From a checkpoint of a small contrastive audio-text model: encoder arch jasper, muon at rate 0.015.
Rows from block 6 of the audio encoder of a small contrastive audio-text model, named by matrix and row number. Rows with one number belong to one channel. Each number is 500 + 25 x the weight over its row's rms, rounded and kept within 0 to 999. All counts start at 0. Numbers have three digits each. After the name is the row's rms in percent of the matrix's.
Before each channel's rows are labels from the 100 clips, of 14976, where the channel reaches its highest value: "responds to" is what is common among them. Only what is clearly more common there than usual is listed. The data: synthesized solo parts of chorales (CocoChorales). In brackets: how many of the 100, against the usual share in percent.
# convs0: first width-9 conv, stride 2 (encoder.blocks.6.convs.0.weight, 192x160x9, each kernel summed), inputs 0-159
# convs1: second width-9 conv (encoder.blocks.6.convs.1.weight, 192x192x9, transposed, each kernel summed), outputs 0-191

responds to: note B3 (57 vs 9.5); note F4 (30 vs 9.2); tuba (27 vs 8.3)
convs0.103 104:525500507490425495497452492507493482483498482499513471492498489541503458502503490502484492480460475492507474491495454512505499528511485492485493531473480473469542484498504515494537468468527500547487486522483516518530501487485510496525521494486526528488494509472480507536401487479474505507475485509453501526516501526508508481495416494501483480511502505502491489505536516514538445546462491484521524540479516532527484502509496485535579502506488456540504469481523476480508478472524481
convs1.103 097:491499504511428478530517494493508522472530485501495482466529523470502488505459495523506532497516519528441500488480519537505524474489508540505520560538524496555491472500512447498533495480478517488499486499502511481462519500522546498506494481563442477485496487482512476507515520496502491535475531480486510537519557498508490486515485507513491519512486492457506469492495495580494491492496541496501528501453486522442484504496450497496454485458496488495467484525483492505500502510462495473476524516468485497524535531488489536528521465462543570496509465476494503507539494495485506484

responds to: note B4 (41 vs 9.1); note A#5 (28 vs 1.5)
convs0.177 110:504481519531496501474501500491464457444508508484511500511524497474507536520474515529505508470495492504523533520510483526474516507506495562543523495495490457490514493437547471512534535455535513511499496460543471495519485541522495482480502461528486477522496477500497509526535473470498515494518508464513494495497510523486472480504496499506501496457493451462508556490484520456513440483491521493502462488466477518500449482475512525564562500506542486463477466523522507488508524510492500
convs1.177 087:496541521510527523459538528489516503577501514496493522475503531506489498504494519512507506508457512507538488467531482529480474485456505476448496487510518456514504474519498527486474483491513494530517498513502494497519513522529485455501500478500468524498519493504531526462476537523484485519478510514540546461544498493519492452473483531494454465531517492486478541434516499462492507502530512488503556470500492500493526440485507481457518484524498493510522469492477510514472495537501523563497520506526535502489498451486484549526478504471531484537531508521481497517468462445517486476

responds to: note E4 (60 vs 8.7); note F#4 (57 vs 8.8); instrument: clarinet (52 vs 9.1)
convs0.187 089:500531489497513498487463536467491482494523486482468473485510478494497531503463508503414464502477498488515552498517547498495481497465473483480484530501495494468466502455515467522480473514491476483522507468468462468550486477471527471490450519485538505484479497548523453513552523506522476501513521527502499501504476526496499498494465527517492517518498492463522466498456490501486488538473501501530525520525536504504473479518498499561482503473500500461519454528499516536574508503480491
convs1.187 104:524535498471471492454432476511514516500564498506504536480502511496551499525417500503504474493506478467517508523479455480534575505548498455496506482508469509476517549508481542512489485510488486468464486534506529478498495498509509510507506538514494509518508501419513470537489530496472493447498523496470525493470515499477518453503445511534480453531523506496492500434520481451498521512469480505498487481508495475474498440514524503484505499479491512486507512516500511491495461520466477524486511489507495475493484474517478481493501505559513532504517496496512510510485495514507485493

responds to: note D#5 (74 vs 9.2); violin (74 vs 13.8)
convs0.114 110:488488503525493530493480482443452497503493468492490464514460480500498484507482509480531484490537537468521544499510518535480566492472521514504515501465490510513447485537453460530519471506489518463496526515489480508499472475468507509506503510487483496500522530539510484492491554500516514485493485513517438531530445499459545481503475494505506510481432468463503497505488504452497526501500513501472494496516475492524514497496504529513511488402499497507502483513478498491469530520449470
convs1.114 107:542497546510486487433525524486475548496455477502480573445529462515519515449495504501500472511547533471557499504487484499510468486481512518480504598522491504515526499541518515511520528530499474508481497518500503483504489454512458486508489468529503479497506500495518537524524517479522484490538551506528491523509536465484499502496506491488475501502527532499463459487490498517518465477532489510511539516503492506513508526521502489483503520528488516504525477484510512496531566508522508514527499510462515492482524515501508513467511496496431425521500505484499486496510528509497517468

responds to: note D4 (100 vs 12.4); bassoon (56 vs 8.3); note B3 (27 vs 9.5)
convs0.70 118:499488514449464515513487502485452511531481492512464491509449509489536478512513489540436497474441539491516462515524477422494521503474487508488500489487515521505481472562478516455465476532492484512475508510479535523486520484479584492500488491512475504489495496526517495511480445503490504499479482473484492545490515498500495512465505474502468525484523508560504513505511516515464467496552484491463508481512543488503522528503510484504527465514499518474515517450513480496467508514518522
convs1.70 103:474505513470517468504469500491501524505506493487503546530506483517485519479494473561488492477480469455528540562521512496523506461469539509490482495488538511465449499526517547483497495509506487501519475524450496492491530534539481501482493465482509501504483504523494508492509543524457490518497542488501459493486493502500533475510508507518484479545503459480519507507492477552548529492521536508484461497535506504519498512463522517519521500505517489487538496521494507483560498492493531485519523514475492493434538492436482563460522494496517484510519505489496423507493567504496518511

responds to: note A3 (49 vs 8.5); cello (42 vs 9.9); note A5 (28 vs 2.2)
convs0.181 103:470521515473457503513440477529464502477496512544490519505501517504503484506534471533529519496491472471518500506464511505510463511472488535502528482541534482532500505540536556522476526512487519512509513503494532519509509427488495511526527503460487492519516517527484444499549481521504506494481511476465538511521514481495484496494517439530506495518488526528494468490486482475488529508471512478476484489510509517520477509550504508510505507536564510490449517539501578502513523517543512
convs1.181 106:543492522497500492551445501510459523492511450474456494511523475517516480500529489508535507505542481487517501492480505504453493504455495527439520515497494506529518486482491496466470501542514541495510475500476537526529458533498498501514492500517516536486528493508529503456478524536462477514435530504498563496521517509512502451521496483471516517489482504504467507509485502488524488520482505476532549497525502479524525526436486487494482523502503465528518441477516485489561480511498500529504494525492534489483524525501482522489469487502512496537588496494485487490475530529475535519

responds to: note E4 (56 vs 8.7); note C5 (39 vs 9.7); note A#4 (39 vs 10.8); instrument: horn (30 vs 7.1)
convs0.58 106:484531515477522536504504463476501489516509482504476471519509509495531586484484487518526502478555503529474567496510511462520534537478505502483504524522484506534541490489526499536501519501524495469527512472507509515517472528503499510524515509472551499492512551500485512508499561517529478497504501466499557495504465475494505487496477498508488532503529518483484490485489537552565535480486510497528516502513463527530504475455509519544518512469498474466462498494528566512530506505501509
convs1.58 122:501497523439494529547489531536473505504462487502489546513524430527488499486529485526481518481519466472533517495504504507488515458461494472493500524501491489474464461509495503471488477477508490491507515472489483487552498506559473493488492445530515503507481476489486497492500520488495488533475535519505527474482504486531522476495494527503492508509482492530514489470470479493503460502508502521504492473511495495494482490428507482531518503494500434532552491485479469504476511469515453533485561553506517453493534513505473552467535483500498501503520469539503547497502534494511492574

responds to: note F#5 (49 vs 7.4); note F#4 (35 vs 8.8); note E5 (28 vs 8)
convs0.189 089:502488517454489499525462507476478508509500465495470484476499478497480461526498484500504512540502464465466466489490498484530517471447470528512459472513498494533530463459466477461511505513528520512491505482505513505460512475487454498491475489501450536499516531477493474497435489494557482511477503468512513522518470497545484477504521512490466516526533483541489551466479458491479526477478516479509474534524471463465528520480472477514490461505510485425503504473495497517500471476517496
convs1.189 105:493505529498495484521494423484508532485471465511456531500522476531494537482529527496506537496490488493531521498523457528503504542525520515492483502504520507526496453499476517505498490497530454463485501503502496517529464539455497504504499470552467505479508489492494536481488473548455475522468534450494518524511454492508465488496490492473477503496498534505477508528515507458544475493517499495446514495497470507468492559499544485472520486498502500462499485446538507463491534484524527476500496508527507465478499515511497474541473496534488550558524492520510483503506528502569506475

responds to: note A3 (69 vs 8.5); cello (29 vs 9.9); note G3 (25 vs 6.2)
convs0.22 104:500513492460490494508474437506489512486463489566496493516465514495509457523518495509492467499465533481523505498499547541457475500465465509467497524514484472477531462511500582527454531541541520508489515509518508496512532493504501544461482514522505464492478498483493458487486405520494513490490506479466525531491505480489485492490490466494515483478491478533511468506492509467489527503429500485491509511516512512524506517521478488458473505525548502493512500535488523496493502528501496
convs1.22 098:504466516458484533533470523502493502545490495470495504455518505500525485484486502525499494487514493446515495477516485456455510466474472514441494428512514493525498519487476486507507474483489511509563500478453525517523500529487453517511499522524496520499488515505495506474515546513527466521468502492496523502521472465505498469490509476480486505494481521492471521518500532514514496516504521493485481484458456504496492497502516467544542445482468558506509449463500460474547447546486528522507515514458494484465525513467510493508517436502486541528549487515505503512493496475509453494

responds to: note C4 (81 vs 10.8); note A#3 (75 vs 10.5); cello (67 vs 9.9)
convs0.154 112:500536505528502507471512496502469497544473509522485523515489501485500482522450495498575527505479531503506496533495502513495467489475548507523512453519500497448499498430517420534556478494496490479493498486454498512521531499514489499472538521486519473485496520506485484496530480527513491513499530508521543448495511495500499511497527515520522514546530456475492565489514509460488515470558483506494513461498475504472482485478478512519493492525524487479508494550494532521550484497525514
convs1.154 125:465522534475510483519501462449517538490487490498509520508515535481504505499572492546527525507487487454480502521494487483511527478500506513529493510522480513519478474503495513492537488505472503478532550455514504509526522517503505492523488528534470519504508478469517521489466535520534499541528514471545490511530548477507512467491592495430482509532524485550489491451505515506499450496535486488532498472517501534524488492441484481473493479470496524507508455506496510487505466493495490505509500534464509441499510497487460510462525480480545473530524511512508500474507474497535485513

responds to: note E4 (57 vs 8.7); note E5 (29 vs 8)
convs0.2 100:488468514476509505471534492449481501522490501511498507506478491475461515499515484510468490557463516504510491532460529464509497503478461509465432487543499481457476503516472438520490483536481520477489498498499476528508471493472466482504480455468512472486521485509525496501553480492530444477529518509502541475487445504538488530516471509507509483494551531490518479490493512474516496495438525476480499555494507464536528480496491509462504473477529505475496526504477555480507496503490505
convs1.2 096:475531502466486464534502488475520498524477481508518442497498510522507482498446538506514484506537479466528534489523474498523506487520513482431484514541492485519514536523489525471465515488510493425482535500481483497483515462491500515496517492520500552489496526469453502455505529504467474476526525470474563539496481502564472520490492491518485521514527526478495484478543505480470487494532472514503512507508518477500498519503540517513500507463507506522507486514509484515508453469527441509479523486468476439474517486479490484524506486530556547492510495482455493488470522497528527500

responds to: note A#4 (39 vs 10.8)
convs0.112 131:527529509478498519511497524444480515480491495463493493493506463491527453497481466492484473493482426518541516507499467495499472549446474500498517503483541482484471508511536416503520500482508499490519513455492497506511488422475428491494520487471492493515523498470483488517492485515475490486486511504471479508491473522511494469509409494516474486535460489505493513504492482476501475530464488518479507503484490489558497494487496505494505518493452476541505494532511486509516530477473494
convs1.112 131:487476513496447515464488500470512539500516515498497476511492489522459516499524495491508479486467506497505545462499457456542492433494486485535488491556533514508458520485491437486500515499492526499512518516470486484453461496509513491504490502508454442493482468519518450560500553523496499501492539545453502517504465480484495501530473478476472514517478509473502489490486511509541523456452474521511549485556507522516497565474515497487478503508481499472453502496497543499478461456510512486488506484567485500492479501491500500497479510484507512519508471516469497515511536513512484503

responds to: note A#4 (55 vs 10.8); note C5 (54 vs 9.7); note D#4 (42 vs 11.3); instrument: horn (30 vs 7.1)
convs0.61 103:508520498487521501476485493435465518525469494472488519493521488507483499461498468522513505465493470466586522505505510480438513500539518499489507504504450517489459516476500448505552527517524464470509502529497455479514500474509495486509520490495549483498500507517482490517524560506526504506488505486504489483489449520481472499494493571490483491534474486497515506497468481507518477496482479503534486463490499467540504493474527477560479529490467510543519487488491548469515471459492491
convs1.61 105:494518535497464526487510507522510541516500491503472579523520507493518498500445511499530439508523508489473508526524512494516523506546493503488488484509495462476480515513504525521478484505495510500497502501501525490493540529435413512505509505519474498506490483496494506495488496492494502503483534488489521544494470499473474495554468514465459461511512542505425488442478513422507516484471519500512497465519506506492520432497528479527492493535541483510517526503514479472490467492498488483523518534485529512507496479471546517509497489543517518545512519507474452508503537487519516521

responds to: note A3 (30 vs 8.5)
convs0.150 082:487516514518465493480469474451463516478501485514521473500464459483512476512474489514482528540489488563478503493490549516508474512488489485504463522498500463489495483562493491445525484553462493482507480502535461494525507469471386515528470491487483460507475490475478497524508470470498511513514514487491521520521500521509505486463517496502525504498488485518474473495502468480527539483448536494470491507522504480496495519477512518479493500502463497469458512528485492514468520499442497
convs1.150 109:477468550516498508479513454497535449486508547502507510493501479542517463467476482489490527504521486443515509465499486473535475505541498486471504464554474516490491530508503501506486492520488522452505535471469502523495506491501498505482531465529479509503469503512489483477535504521460507527494497469514515578519509465471459526507520530482485534506498500521507552490511481415521456528508497513481523548549506506516492509501520497462470516509452535493513525489481497487501473491505541487514535509533494451522537501526510508510484497535489484478538521477530529495528474488513465476

responds to: note F#5 (50 vs 7.4); note E5 (48 vs 8); note F#3 (27 vs 4.8)
convs0.97 107:527501487462438491501529492491460493494525525502498502498493516466518489463470469502494515513469489471521514508519508510536511485502537485490508502429466492451487480445504482489479516505537506485507495513422486515542489544457474500461493503466466561537512474515484526505541491455487465504528479468471527519493494544469470522491489523509494512466490481473489497484503501516518455537541484491530532538491466482494478507495496488457516518470503503492511529509494495474507489482455456
convs1.97 101:471522540494506514467527425484472498486493502512465514473516504493505487510491464525520492499541475539526493522545513442524505488506482515486493470474531478528493502457498491517500496526504492574506519488543533506521543494593466517469536507492430497515487493527545481483513490501511496507416508467526532493487524475524481526513536494491506504520488507480502516510479503479470504500480518515490524484489479495520499553490537509433499491535538486498473458488522511488502463462492513520512511508517483490509480487477464486501489481520480523549527500489501525521481478487521481485

responds to: note B3 (41 vs 9.5); tuba (38 vs 8.3); note F4 (34 vs 9.2)
convs0.78 088:546506505428489487496519483506496522535503487515523501506496543533498439533466523516471485518488460499455534487507486508488469551524522515480491545495497499460481452527516481538503484488482510522531478528499520526482514491484484497507506471510516500505505474492525475538485539495489515493494497495449520470521446523474464521451420482478470511501488492498484508537499518468478469526526504500467529534437515490562497472504486499486469485519497505500503490528484495481535509482530509
convs1.78 103:509495492498489501476550507480478499462492524496487480526477493481481510533463530479493527489524508524510495487446476526486559444523498510471501506549490520450503476506486507522509485491484507524494499523535497509529553487463492511472489476536470542500480498484511564503510563479514482483497526481474526529476497495492507496489492494509505519502528524491491515408510475496475480467468509507497529545426534489496503463500484461502507474502501479496490460504537472539452498488476526480508496499509516509505509547515483490475466459424507516501473486511499528513540483466470516488

responds to: note E4 (53 vs 8.7); note E5 (28 vs 8)
convs0.72 105:492536476499518519500525502482516503536510468533478485500492487462496498487490507496508492540414519506520512512476490517492480486521454505511451482491503508498495487477515493522476525478470484486559496489440470514498458551503486495464486504528497489496482469576510519501540483519476457494509497508501522522481520518508536492565476562494495498487522484499480496509490484511478402510472540490470488493520526479529501496491494516487472471492496531466490537519526535476510501526471503
convs1.72 100:499561451477556539434498517512534526459504505516490511505491455526494459514529497481526513504512514478466518532501487523480501485452481496478490494491506461486544522478495511538512521487480506531503485475498491519461506481466492542493497517473465524478490504496501464503521530442526484471534490499509498549488495491460520466486522504522506504453488549524515525446522489497481491535532521524486513448481495506525497474469510490496523524464505471517495483585492485493501486488501477458485509455489518446503496509479498501475551482539504537512511516472519538525495518494526491501

responds to: note D#5 (79 vs 9.2); note F5 (41 vs 8.1); instrument: flute (37 vs 8.5)
convs0.100 093:511473505542511483515511477440499468436505474443482499504493455521510526487466536542470545504515513486486501473493511508447518494460480522489502497500475483499477475522501461478476463461515483514512517486482468523508489495471511518484456486485502523500484494549483499488512444488480506523516497520526470482479487491535486483522498521496507497470526469464506488480506542479486469480500471493435481486496519513540516482438488507568498489493493483482475475480537466461498521486451478
convs1.100 093:462515525501485493500466534494481476500502497513504554460495570479482533455494486499460497476513516533486479467486436530511522494489528503536541541538487495498492551492501485505514530473537493471482502534486497523485515493511527480516513492484509515481518508499503486459457535508466498501509507510504505528510534476496500480508426476510500502536521459490537501462518492524467504500461509496492565484493488516478494489440537502526562490529516468517560457456509489486482500474529504529488488508518495487555503503473479508519530479559529477519509498493506480474478490470481517513

responds to: note F#5 (34 vs 7.4); instrument: tuba (33 vs 8.3); note F#3 (30 vs 4.8)
convs0.67 120:540507521539469489517518496535473504483513511488537480513454489500488440468507503512482518517477506528482519496483501524514467514521537495493473493490511517471438510461500474415522505509405526416508524488516469501507497509456494485486478492500505491461476501467520507558467513501508508525507522500492425501496522549453499538517522506516509500485504522518481474503520506499468489518498509500520499511479468495531508505536495524525534513530515501492509513523489491497493508470495477
convs1.67 107:550509481478484464465475478501500501519482451533481498491500453513492485419553525496500493527524503509482505514500507494456479521526506492528484499554504511472507510519504527539482509487537508482497511495516500529514526519467508521497496493486498472534490498512514538551518462458471513580526474530512479533512519529456483472494460478508471480496493527469508504562468497499471482497478550472530495521594487474490510505506535471493494499516513506515514504534497507433480483457501497495488525476542500483517499523489465501503492471508526500503495480542470505507488489480516481490

responds to: note F#5 (85 vs 7.4); violin (57 vs 13.8)
convs0.93 099:502490498481443525494517480519463515494456478509511478489483511546497516516492486492499546506516501487510515522495509518477488515519478463517508529477445491560476484523523490471547503498485520474481465507498475469488513442479513504510509508521504426496519511539486508539476499505501479511513487502493482497553474525490506469467477513484498490483496502514484460524451489535478497492456502504492488553467472501552522517481471514533487502457501491499480506480521601520545491468487477
convs1.93 091:506503498511546525502488461522497511519458466504471538488525520524511482432462518497477520490514482479477537484481536486483498496531485502491526503556501472510480507530513503526498509546523518507501520508539487523507488542522533501508498510509481482504488490457521531517444500526493504515476530512502444463483482480484480553504548503499513502488502498534484527458512490468554558477522500531448512530532497513480499481566522450509494473512459462513482476503499538483485512477481510503506499513514478507504492574488525473461521514510540497520552498527495533509483532470507476518

responds to: note C4 (79 vs 10.8); tuba (32 vs 8.3); note A#3 (27 vs 10.5)
convs0.190 082:516477505526485487494512504525490465519455516489498494476494524495461482506459489483456508519479506527460499504501552524481486472527505490483504495491507487504526468399499490471463449465504498497495495495440455470515484464507502476517495509532510481486526500510464513488457491520487504509477535483451518478515438516505499486522504505499519476511500531498465524498538489427466481490454472482465515492457479477510455497465494480511497463457496540497497460487503479496495477501514477
convs1.190 103:488537530482456513506499513496536510553524495506462524494530507505503493541467486506524497496482489485500507476488468493475480500521481508487498510514493493517470503489527514499486495530498477473488507460541492521433454491484518526470522481507448479490503484429512448479505498504552505490522511493507491468476471461491450494505471498435486505548489478549483500467499510492516502505473529519503502494487520517466508488482511490466479508476522554492499493504480477490529484492452542526535493535503507479456511499462491521551509535614514512503519505490509500508511549506504514513

responds to: note B4 (46 vs 9.1); violin (34 vs 13.8); note B3 (27 vs 9.5)
convs0.173 117:517487480550496484506480489507500481449482509506525476475512511464494489467503543539476521498496429482515551515502475534518544524524482476489517527516474516562527493501522452516490448467525467522499509485512500479505509512521493500522476502468504523505521525518500474543450507514450490479498528512504454507485526481523487484493473514501511517530484505463526501526465499460476495514448512490474504451511484486524514482506520504542484485494500491456510495512500445497544516510426529
convs1.173 121:515481499494541488499420489506497506503534493508513494479546545499472506496513499507514503499495493511523529531492508516538524518457495510441490468493503487509456493518485569492469504503490492471476554488462490513512544512515500462520503544482506544510492502519471524536523502537517511512469496511522551472504519522519511466499491525418490534512527484535460507490509514455498484492580448478521513479451525492507482489481469489497516520453503498529518487494502511510491523471505472505473518514468480472471467513467479524510495459516525530503508502492489530533475463525526482502

responds to: note E4 (66 vs 8.7); note C#4 (38 vs 11.7)
convs0.141 097:513508521517515444479521487445464493434549490484495503509484498483530517511514527494498509524439496514523488515520478471472493487525525477517480520513511505460478509454524479506530500476544484480493509488543467514534481494500473520502518472507501502518475499498480486528529504498479443516500505487487469550503506527503508466485550530498479497454464510451529487512501532480472463516548498461478505457495483463498507510448522496548516504508524494487537482523507441501526511523520455
convs1.141 089:452531485526471511440515557544525523508484480504526538507486461511470476463483544522508532506469522455483519519476513473521483499503508481468491481525510444494476450523528490507515507523509490491527563487528481500494497499510504488523505520492504468516494490552487494514499536509456448501461510476539457519490576537501482458509446505501500480504508520472495498486472534455498493507501494502517505520514485494534505484445486518541494488492523472481522494494514507504458516496486454531495488500530505495501474522458453489510482486502529515548483473477489471504490554490530520508

responds to: note B3 (79 vs 9.5); instrument: cello (32 vs 9.9); tuba (31 vs 8.3)
convs0.34 111:490496502513484474476495525509494481443490519486501500508457492522509531481476525489493524511469453477501485509501488517503504514547490495502491526492479504530540455401495497482518472497513488527489503503466507479508489495463547492514475488506462543527536443496491479540438513467473499476490499481452468511456497511528509501489488522494531495548455524491484509500527513496515497564487505510511504515518443468533529480517514495497521468503472516536491514466511480486530483542460522
convs1.34 104:491501520503432476488486516525527488550522488483523518498565553490472514518487493518505494508514522489529533535491505532484518512501482532503487536526516462527541456492504550507491500465491518502478518489485479517524520506475461523479521470499494519515515509422495545530493500530487524538505504467503535519490540461509501500508515471460503525534505549511495484495548477499544509498533461485505494478485485515502505469490468525487495506481495514478475490484510539521434493464543505442482518517476522506477470541472492509477500525557537517500520499479494506493495473546520452510

responds to: note E4 (91 vs 8.7); note D4 (87 vs 12.4); clarinet (59 vs 9.1)
convs0.115 104:471499483474490483478480503491507483512476532473490502508450487516514488504491526493545530467482539461501520499522498491469493509520461441466521522496526502530474466509523489552496404539518477508483505499419534508484504494490504505525501491548466556494489517522469481471500492460531466467506510503500522462504462515485525499515494512490461526490460478530492491466497470523490487515453521498472508480483508503534476481490504496526526529520504491497507485503511520474474510457561503
convs1.115 086:500527517474501483513513520477508501504472460510497537454553472452494480472534490505556504519496516520472482446512514491528515485515482468554500467495526469505546508502513496515516502502514499516532503510512504517436470487528546473521503509521449477500502523437481470465512500472513510545503540446504475544501453477536536529504505506503493470530493494506475503479516479480510551506536499515492481436497531484514505466516515499471512473459489453485533481495514502534471480500548509512517528482497505487535523539481475530520473503540510526517504510521516483485492524482494502547

responds to: note A#4 (45 vs 10.8); note G#4 (39 vs 9.6); note G#3 (30 vs 8.1)
convs0.24 111:497525480543519525517492480510479475496531495493475482483531515527518485505503505490505523524521485499501521484500530529544501496512522511475528503539504498445522518525521535497508513501505517482525541489503492472508511534525515514529462468507509464531488519497525479512512482508443516477483499484502410454468500530475493465504456482516488488479535531445501502503457492529487502475530520500492488516521540520538504514480515540476468503545463457502509477565482437523513463491489456
convs1.24 077:476505539509547458518527487500501495529493465492479471478485498502472474496526529494509492504512474487551559524498483450502444500515492494496504514492540468529469523495510559531510491467525494454515579494467536520514506474530478504488487521493490467500480477500500512461516496491540480505504478519487503497475500494522506434486485450503522528492499496540512504461515481458456506489483486489478502486459519490507494480463528466509488482573470536511538461532478484546494475520489517506504525505479511499480496516488494517530523439551510490499507489510517438490470493479499485483

responds to: note A3 (59 vs 8.5); note A5 (33 vs 2.2); cello (32 vs 9.9)
convs0.19 086:492487517505493479500492476510489481505487505523525489480467484533494464474554482529518496474433507494550467495518516522456453430459518501459469493475522452506503481529520512480438535514500485515455518494502494492476483508493500475462502510469522532461502516471470480495492464513470444504525483492499487498492517497521495498499513503511498500495529489548498477461476475476477526513520470502448483390494504484519489497512492510495478480491498501489496502468523539514491529501516488
convs1.19 094:515468496477481495502467552488500497530495561477508518525498521532531529515484501519468519496498524457529495521487495411507531464539499527498499492483488453492448555469497524495479507496483509513468539486501528487506517551471507529495490484507512509494505502490501461471502509459500477506480510497547495504508504499462499510523524497474436497505464470493502491505497526507484509543499501511533512458527465492491498431496515485512493503515481473487514497493492496514471469515492500514497544498430505467426469474491468537489520498477509549548527503493467510490511487516555498465

responds to: note A#4 (78 vs 10.8); violin (42 vs 13.8); note C5 (36 vs 9.7)
convs0.76 117:497524489492477467469509509487468486472465511502500484511506469490508531457442463504471482541473456469452536496499473454514534484489502497513522512528529514486456490511487474489524512497522533491516489528517491491487482506482498478504496506459537477516493495513504519436513490544524546517479479518520483496531460478469484521535449463487503456491495450484481482475498500489494547479481502486510500593503489515506457483495498493534470513451475503496521467508490487462489474468514491
convs1.76 095:455506527502524501529559519462522501503490498468502484530522496484493495458504494506515521497502506510498507487460534512535477459527556496517487511539526535456522509524479506486496471477477533494518502521447532495512515485475503482516470497526445485498511502491473470506524513485508494502529526475478516463524528505520485482500484493528470515535532475487511474557492524505505502437431521482471502531533491497512513521498507445481417519475499510474510445487506521457500476473525514557491532527492496476517503492464493521515508486447529490542506486506519502495522488442515483504

responds to: note A#4 (57 vs 10.8); clarinet (48 vs 9.1); note C5 (42 vs 9.7)
convs0.94 117:488464458488470560512511498466494491483524490461515484485505498501495517463490486511531493513415502491514515510495548485508502488488479499447424485498470494446437479502475465523490510494457484436509514504457440483539528485486507486506491527480468440499482501513484511506540514511528446492537488496496558501507488511492502488491496496496494497500535479466502469481502533508501476480480505516469506526477505498546514462501511493494486495485507502508514481516492561504520484511520487
convs1.94 099:420487465475559469527499472514472526492507562498490498506495454490463498485499515498539489491537485506496500498459471506530496494495477517491494456567508501531462544531498479505508517512557491487493522490515486505482507447496501480520487486483479509462499468464480549525503496522498492486490488479519542509498507473516504516495504522516487533462491475499514507511501459533493481481531497525462517518551543470542501520469536503539480508501508484535518490487491500491493442494507483489517523457454528440496499500453460489520486537500516530531498500470515455517473495497482479468

responds to: note D4 (88 vs 12.4); note E4 (81 vs 8.7); clarinet (50 vs 9.1)
convs0.66 085:508485516480510487533495484506499488500522514453512463504493513529469472482521548469513518464531522476487506514502476492478512567487478499487525514503509509529442519526531521491485492506505500510516507489511510505517502394510493529544517462530484542478513514550494517523562513499468521483519487515500439505484505492531511511532496483501499484519463517525506474496474475438522515488489468483473480487488549507560543468516499467476509527515486490499463484492493490483483523466530511
convs1.66 104:546499474474561500508495456474475483492499443490462497484501464497460532471474476500498514506503506513484491513530478494457515474505502513470484523529519507534479486461521478510527495489515554566482503461466516515508482507484494508471488495532541512498513496473514538434507531531473500512467513472515572476459485521460493472518441477481506514479512487501482535522553512538509496521494512509448545472517510504488492485510486478486492478477485494505508483514512487505490485495491476487464507502473495525491534509500494521471466488471532497523556536483475524488434464499534485514

responds to: note D4 (72 vs 12.4); note E4 (42 vs 8.7); note E5 (25 vs 8); instrument: tuba (25 vs 8.3)
convs0.186 105:527521468501515490494508489493456510526483458544455501504524529502537513476541502521486486492532487450485519508508468449519516492513539513501492458494544482471496484525507525560533525494585504512531481503531529525466505527489498504485510494526473493495484476520519504496554506523537496530481488525517537525505456471508469517537493510498491513514576483486498488486501489515456500468544521496504517494488545526452501492488504485494496480497497500474493502515504544475471507521563488
convs1.186 105:456469512480493481530499485506504518484504496467476498475535495480499524480550499499500531493545466485506535495517526527510482480464514521458497491545503508489517496549486503511504482511520522525499529483482532512555529462485481507534505515521466490517485504512541542500496498521503510545519543494542548501501496492515437508509540502522493485514501488502514510419482488516506489512528495468502517461521492501541498483488516463459532475433531517490536497470475507491483490462518505490487501512477481453511525482463461533519493461510571497560519461515479518492487515447497508516

responds to: note F#5 (53 vs 7.4); note F#4 (43 vs 8.8); instrument: violin (42 vs 13.8)
convs0.143 101:522480510472462474535485527481482508498505508539506478501462491475504549510489492496520529524532464507479454505457470503508506474547487504514489488507456522537507467508521533476441463476525482491483487505465502506530464504490442492520483426497452528542461493506478526521465512514500490484477494496494509521461482502503501524483519475497478438547481540511509506506488478483495516459453506510497502515498506479507515522508522477530503528433460457528537520484500519496500481535513499
convs1.143 088:482506520497497507557504473473527472489470514467499547503521518478486529515515524507514513485483487513514524515495478496505471439434502497469511515470520504499492470526513487507507471511515491485518530473526485546494498487474482463507466531506494514487526485535504515468532492602518494488527532464543521504521513496488509478498524497478506515515470517482507522564514497496516484520486492524484494477540506493482511486491470477474515459501476574499511452460506503475523445485505460524507513498541521483523531495494508504546470483559513533557525470495500460506517534502515522488

responds to: note B3 (39 vs 9.5); note F#3 (36 vs 4.8); note F5 (33 vs 8.1)
convs0.91 088:504525489529511466543512496524423486477514511539577486501484472531462528501470495473533437486516467498504496503515510494526460556530478488508499489472499463518523515448485478504535504513474539514491487490475552504488483494493476466504472534492506477459499513536486560523448504548495493481498481534502517446497493501500492507499510454510494508485494487454510509529483494536496500468491482510515494507489522496494500477534548462487493490516526517482508525492471501495515463492463528
convs1.91 089:557507493500507470558506548507499507443477518496503512500542480510506494499501442519494536524515466461531484505496510474483558497518460545512495476522511478527553471477511527533535491422491521486514458475487520478526486516466464487493464487516474497505497506493502534498478514487484487482511464517504516519489463486495461517521502512471497531544487506477502494467501479476515487510501526492471476527459490495492483507495499494476492512501460549472483523526494496496560464500500496431503498493444457485494501520508481526428480483480499518522536492486478499508526504465462473489

responds to: note D4 (58 vs 12.4); note E4 (35 vs 8.7); instrument: viola (31 vs 8.6)
convs0.163 082:539476518492505537485476482510466536501485432470505465484505511495521484484489463518509514495463512511453483504515524475477528471458472453486515493475447523494506521495488586540484495490520507500494482517494549494518535509465436500525504488512489502514484507526476501497496432512534478517467494463526479509490530493514495499470562486530517485513500459459502470492480512485483513513448546488473501518490544504481511471541509514497492534507484535503478516490505534517473488483494509
convs1.163 083:482513481488541503513501480497534486520507473458524517444520502486493486480495471507529525487492486439516485465489473488479473475464489484518490469451528502490494515466488479505493558496494503437515475511520498529495491473473523491484494487511464527497512502535502491479508503535446488503539469490498545530491574494526512575487534531520498515481477505510488505465460519514485508549441535477444477531527498493522489518481473437514523501481505518514491476500493494480513515466540503535525492512517503437548523496488493517530516475474499489525515502500500466513466498486495529503

responds to: note A#4 (73 vs 10.8); note C5 (46 vs 9.7); horn (43 vs 7.1)
convs0.13 096:507493494566465495532518516517475489461470523468524499527498498479479476548530506501508493504509504471526485479504510519529510574505541477522507499478530483515446508447523445496487478524488495443510518510524461461476513493498532477517487482492490506490523496519501529475551494484476478501540486507504481511492469532505472518481489500513496482510486503474504501496469497526483462515473521478480462492487426486593507466456486482505523508469469482491529500464511476499492510521478512
convs1.13 121:487496503470427486431488477526512485544444514521517495450480539527473518503535478504538492494525502456547464507494496510509509508509500507443483493518492480476513537501502542577481509495486486526466487495499505493526519481511445537474500521512520536494483482473511505479517489499539517492502474491513556532536511512471498493521486489537473504496496513519514511430530504542478526498539511479459525484551502504512500452478496445447500477529531528471506529526521486515442499497504518489492491478514521526490494503487499484519485512504527471487516512530479518492487481510504507472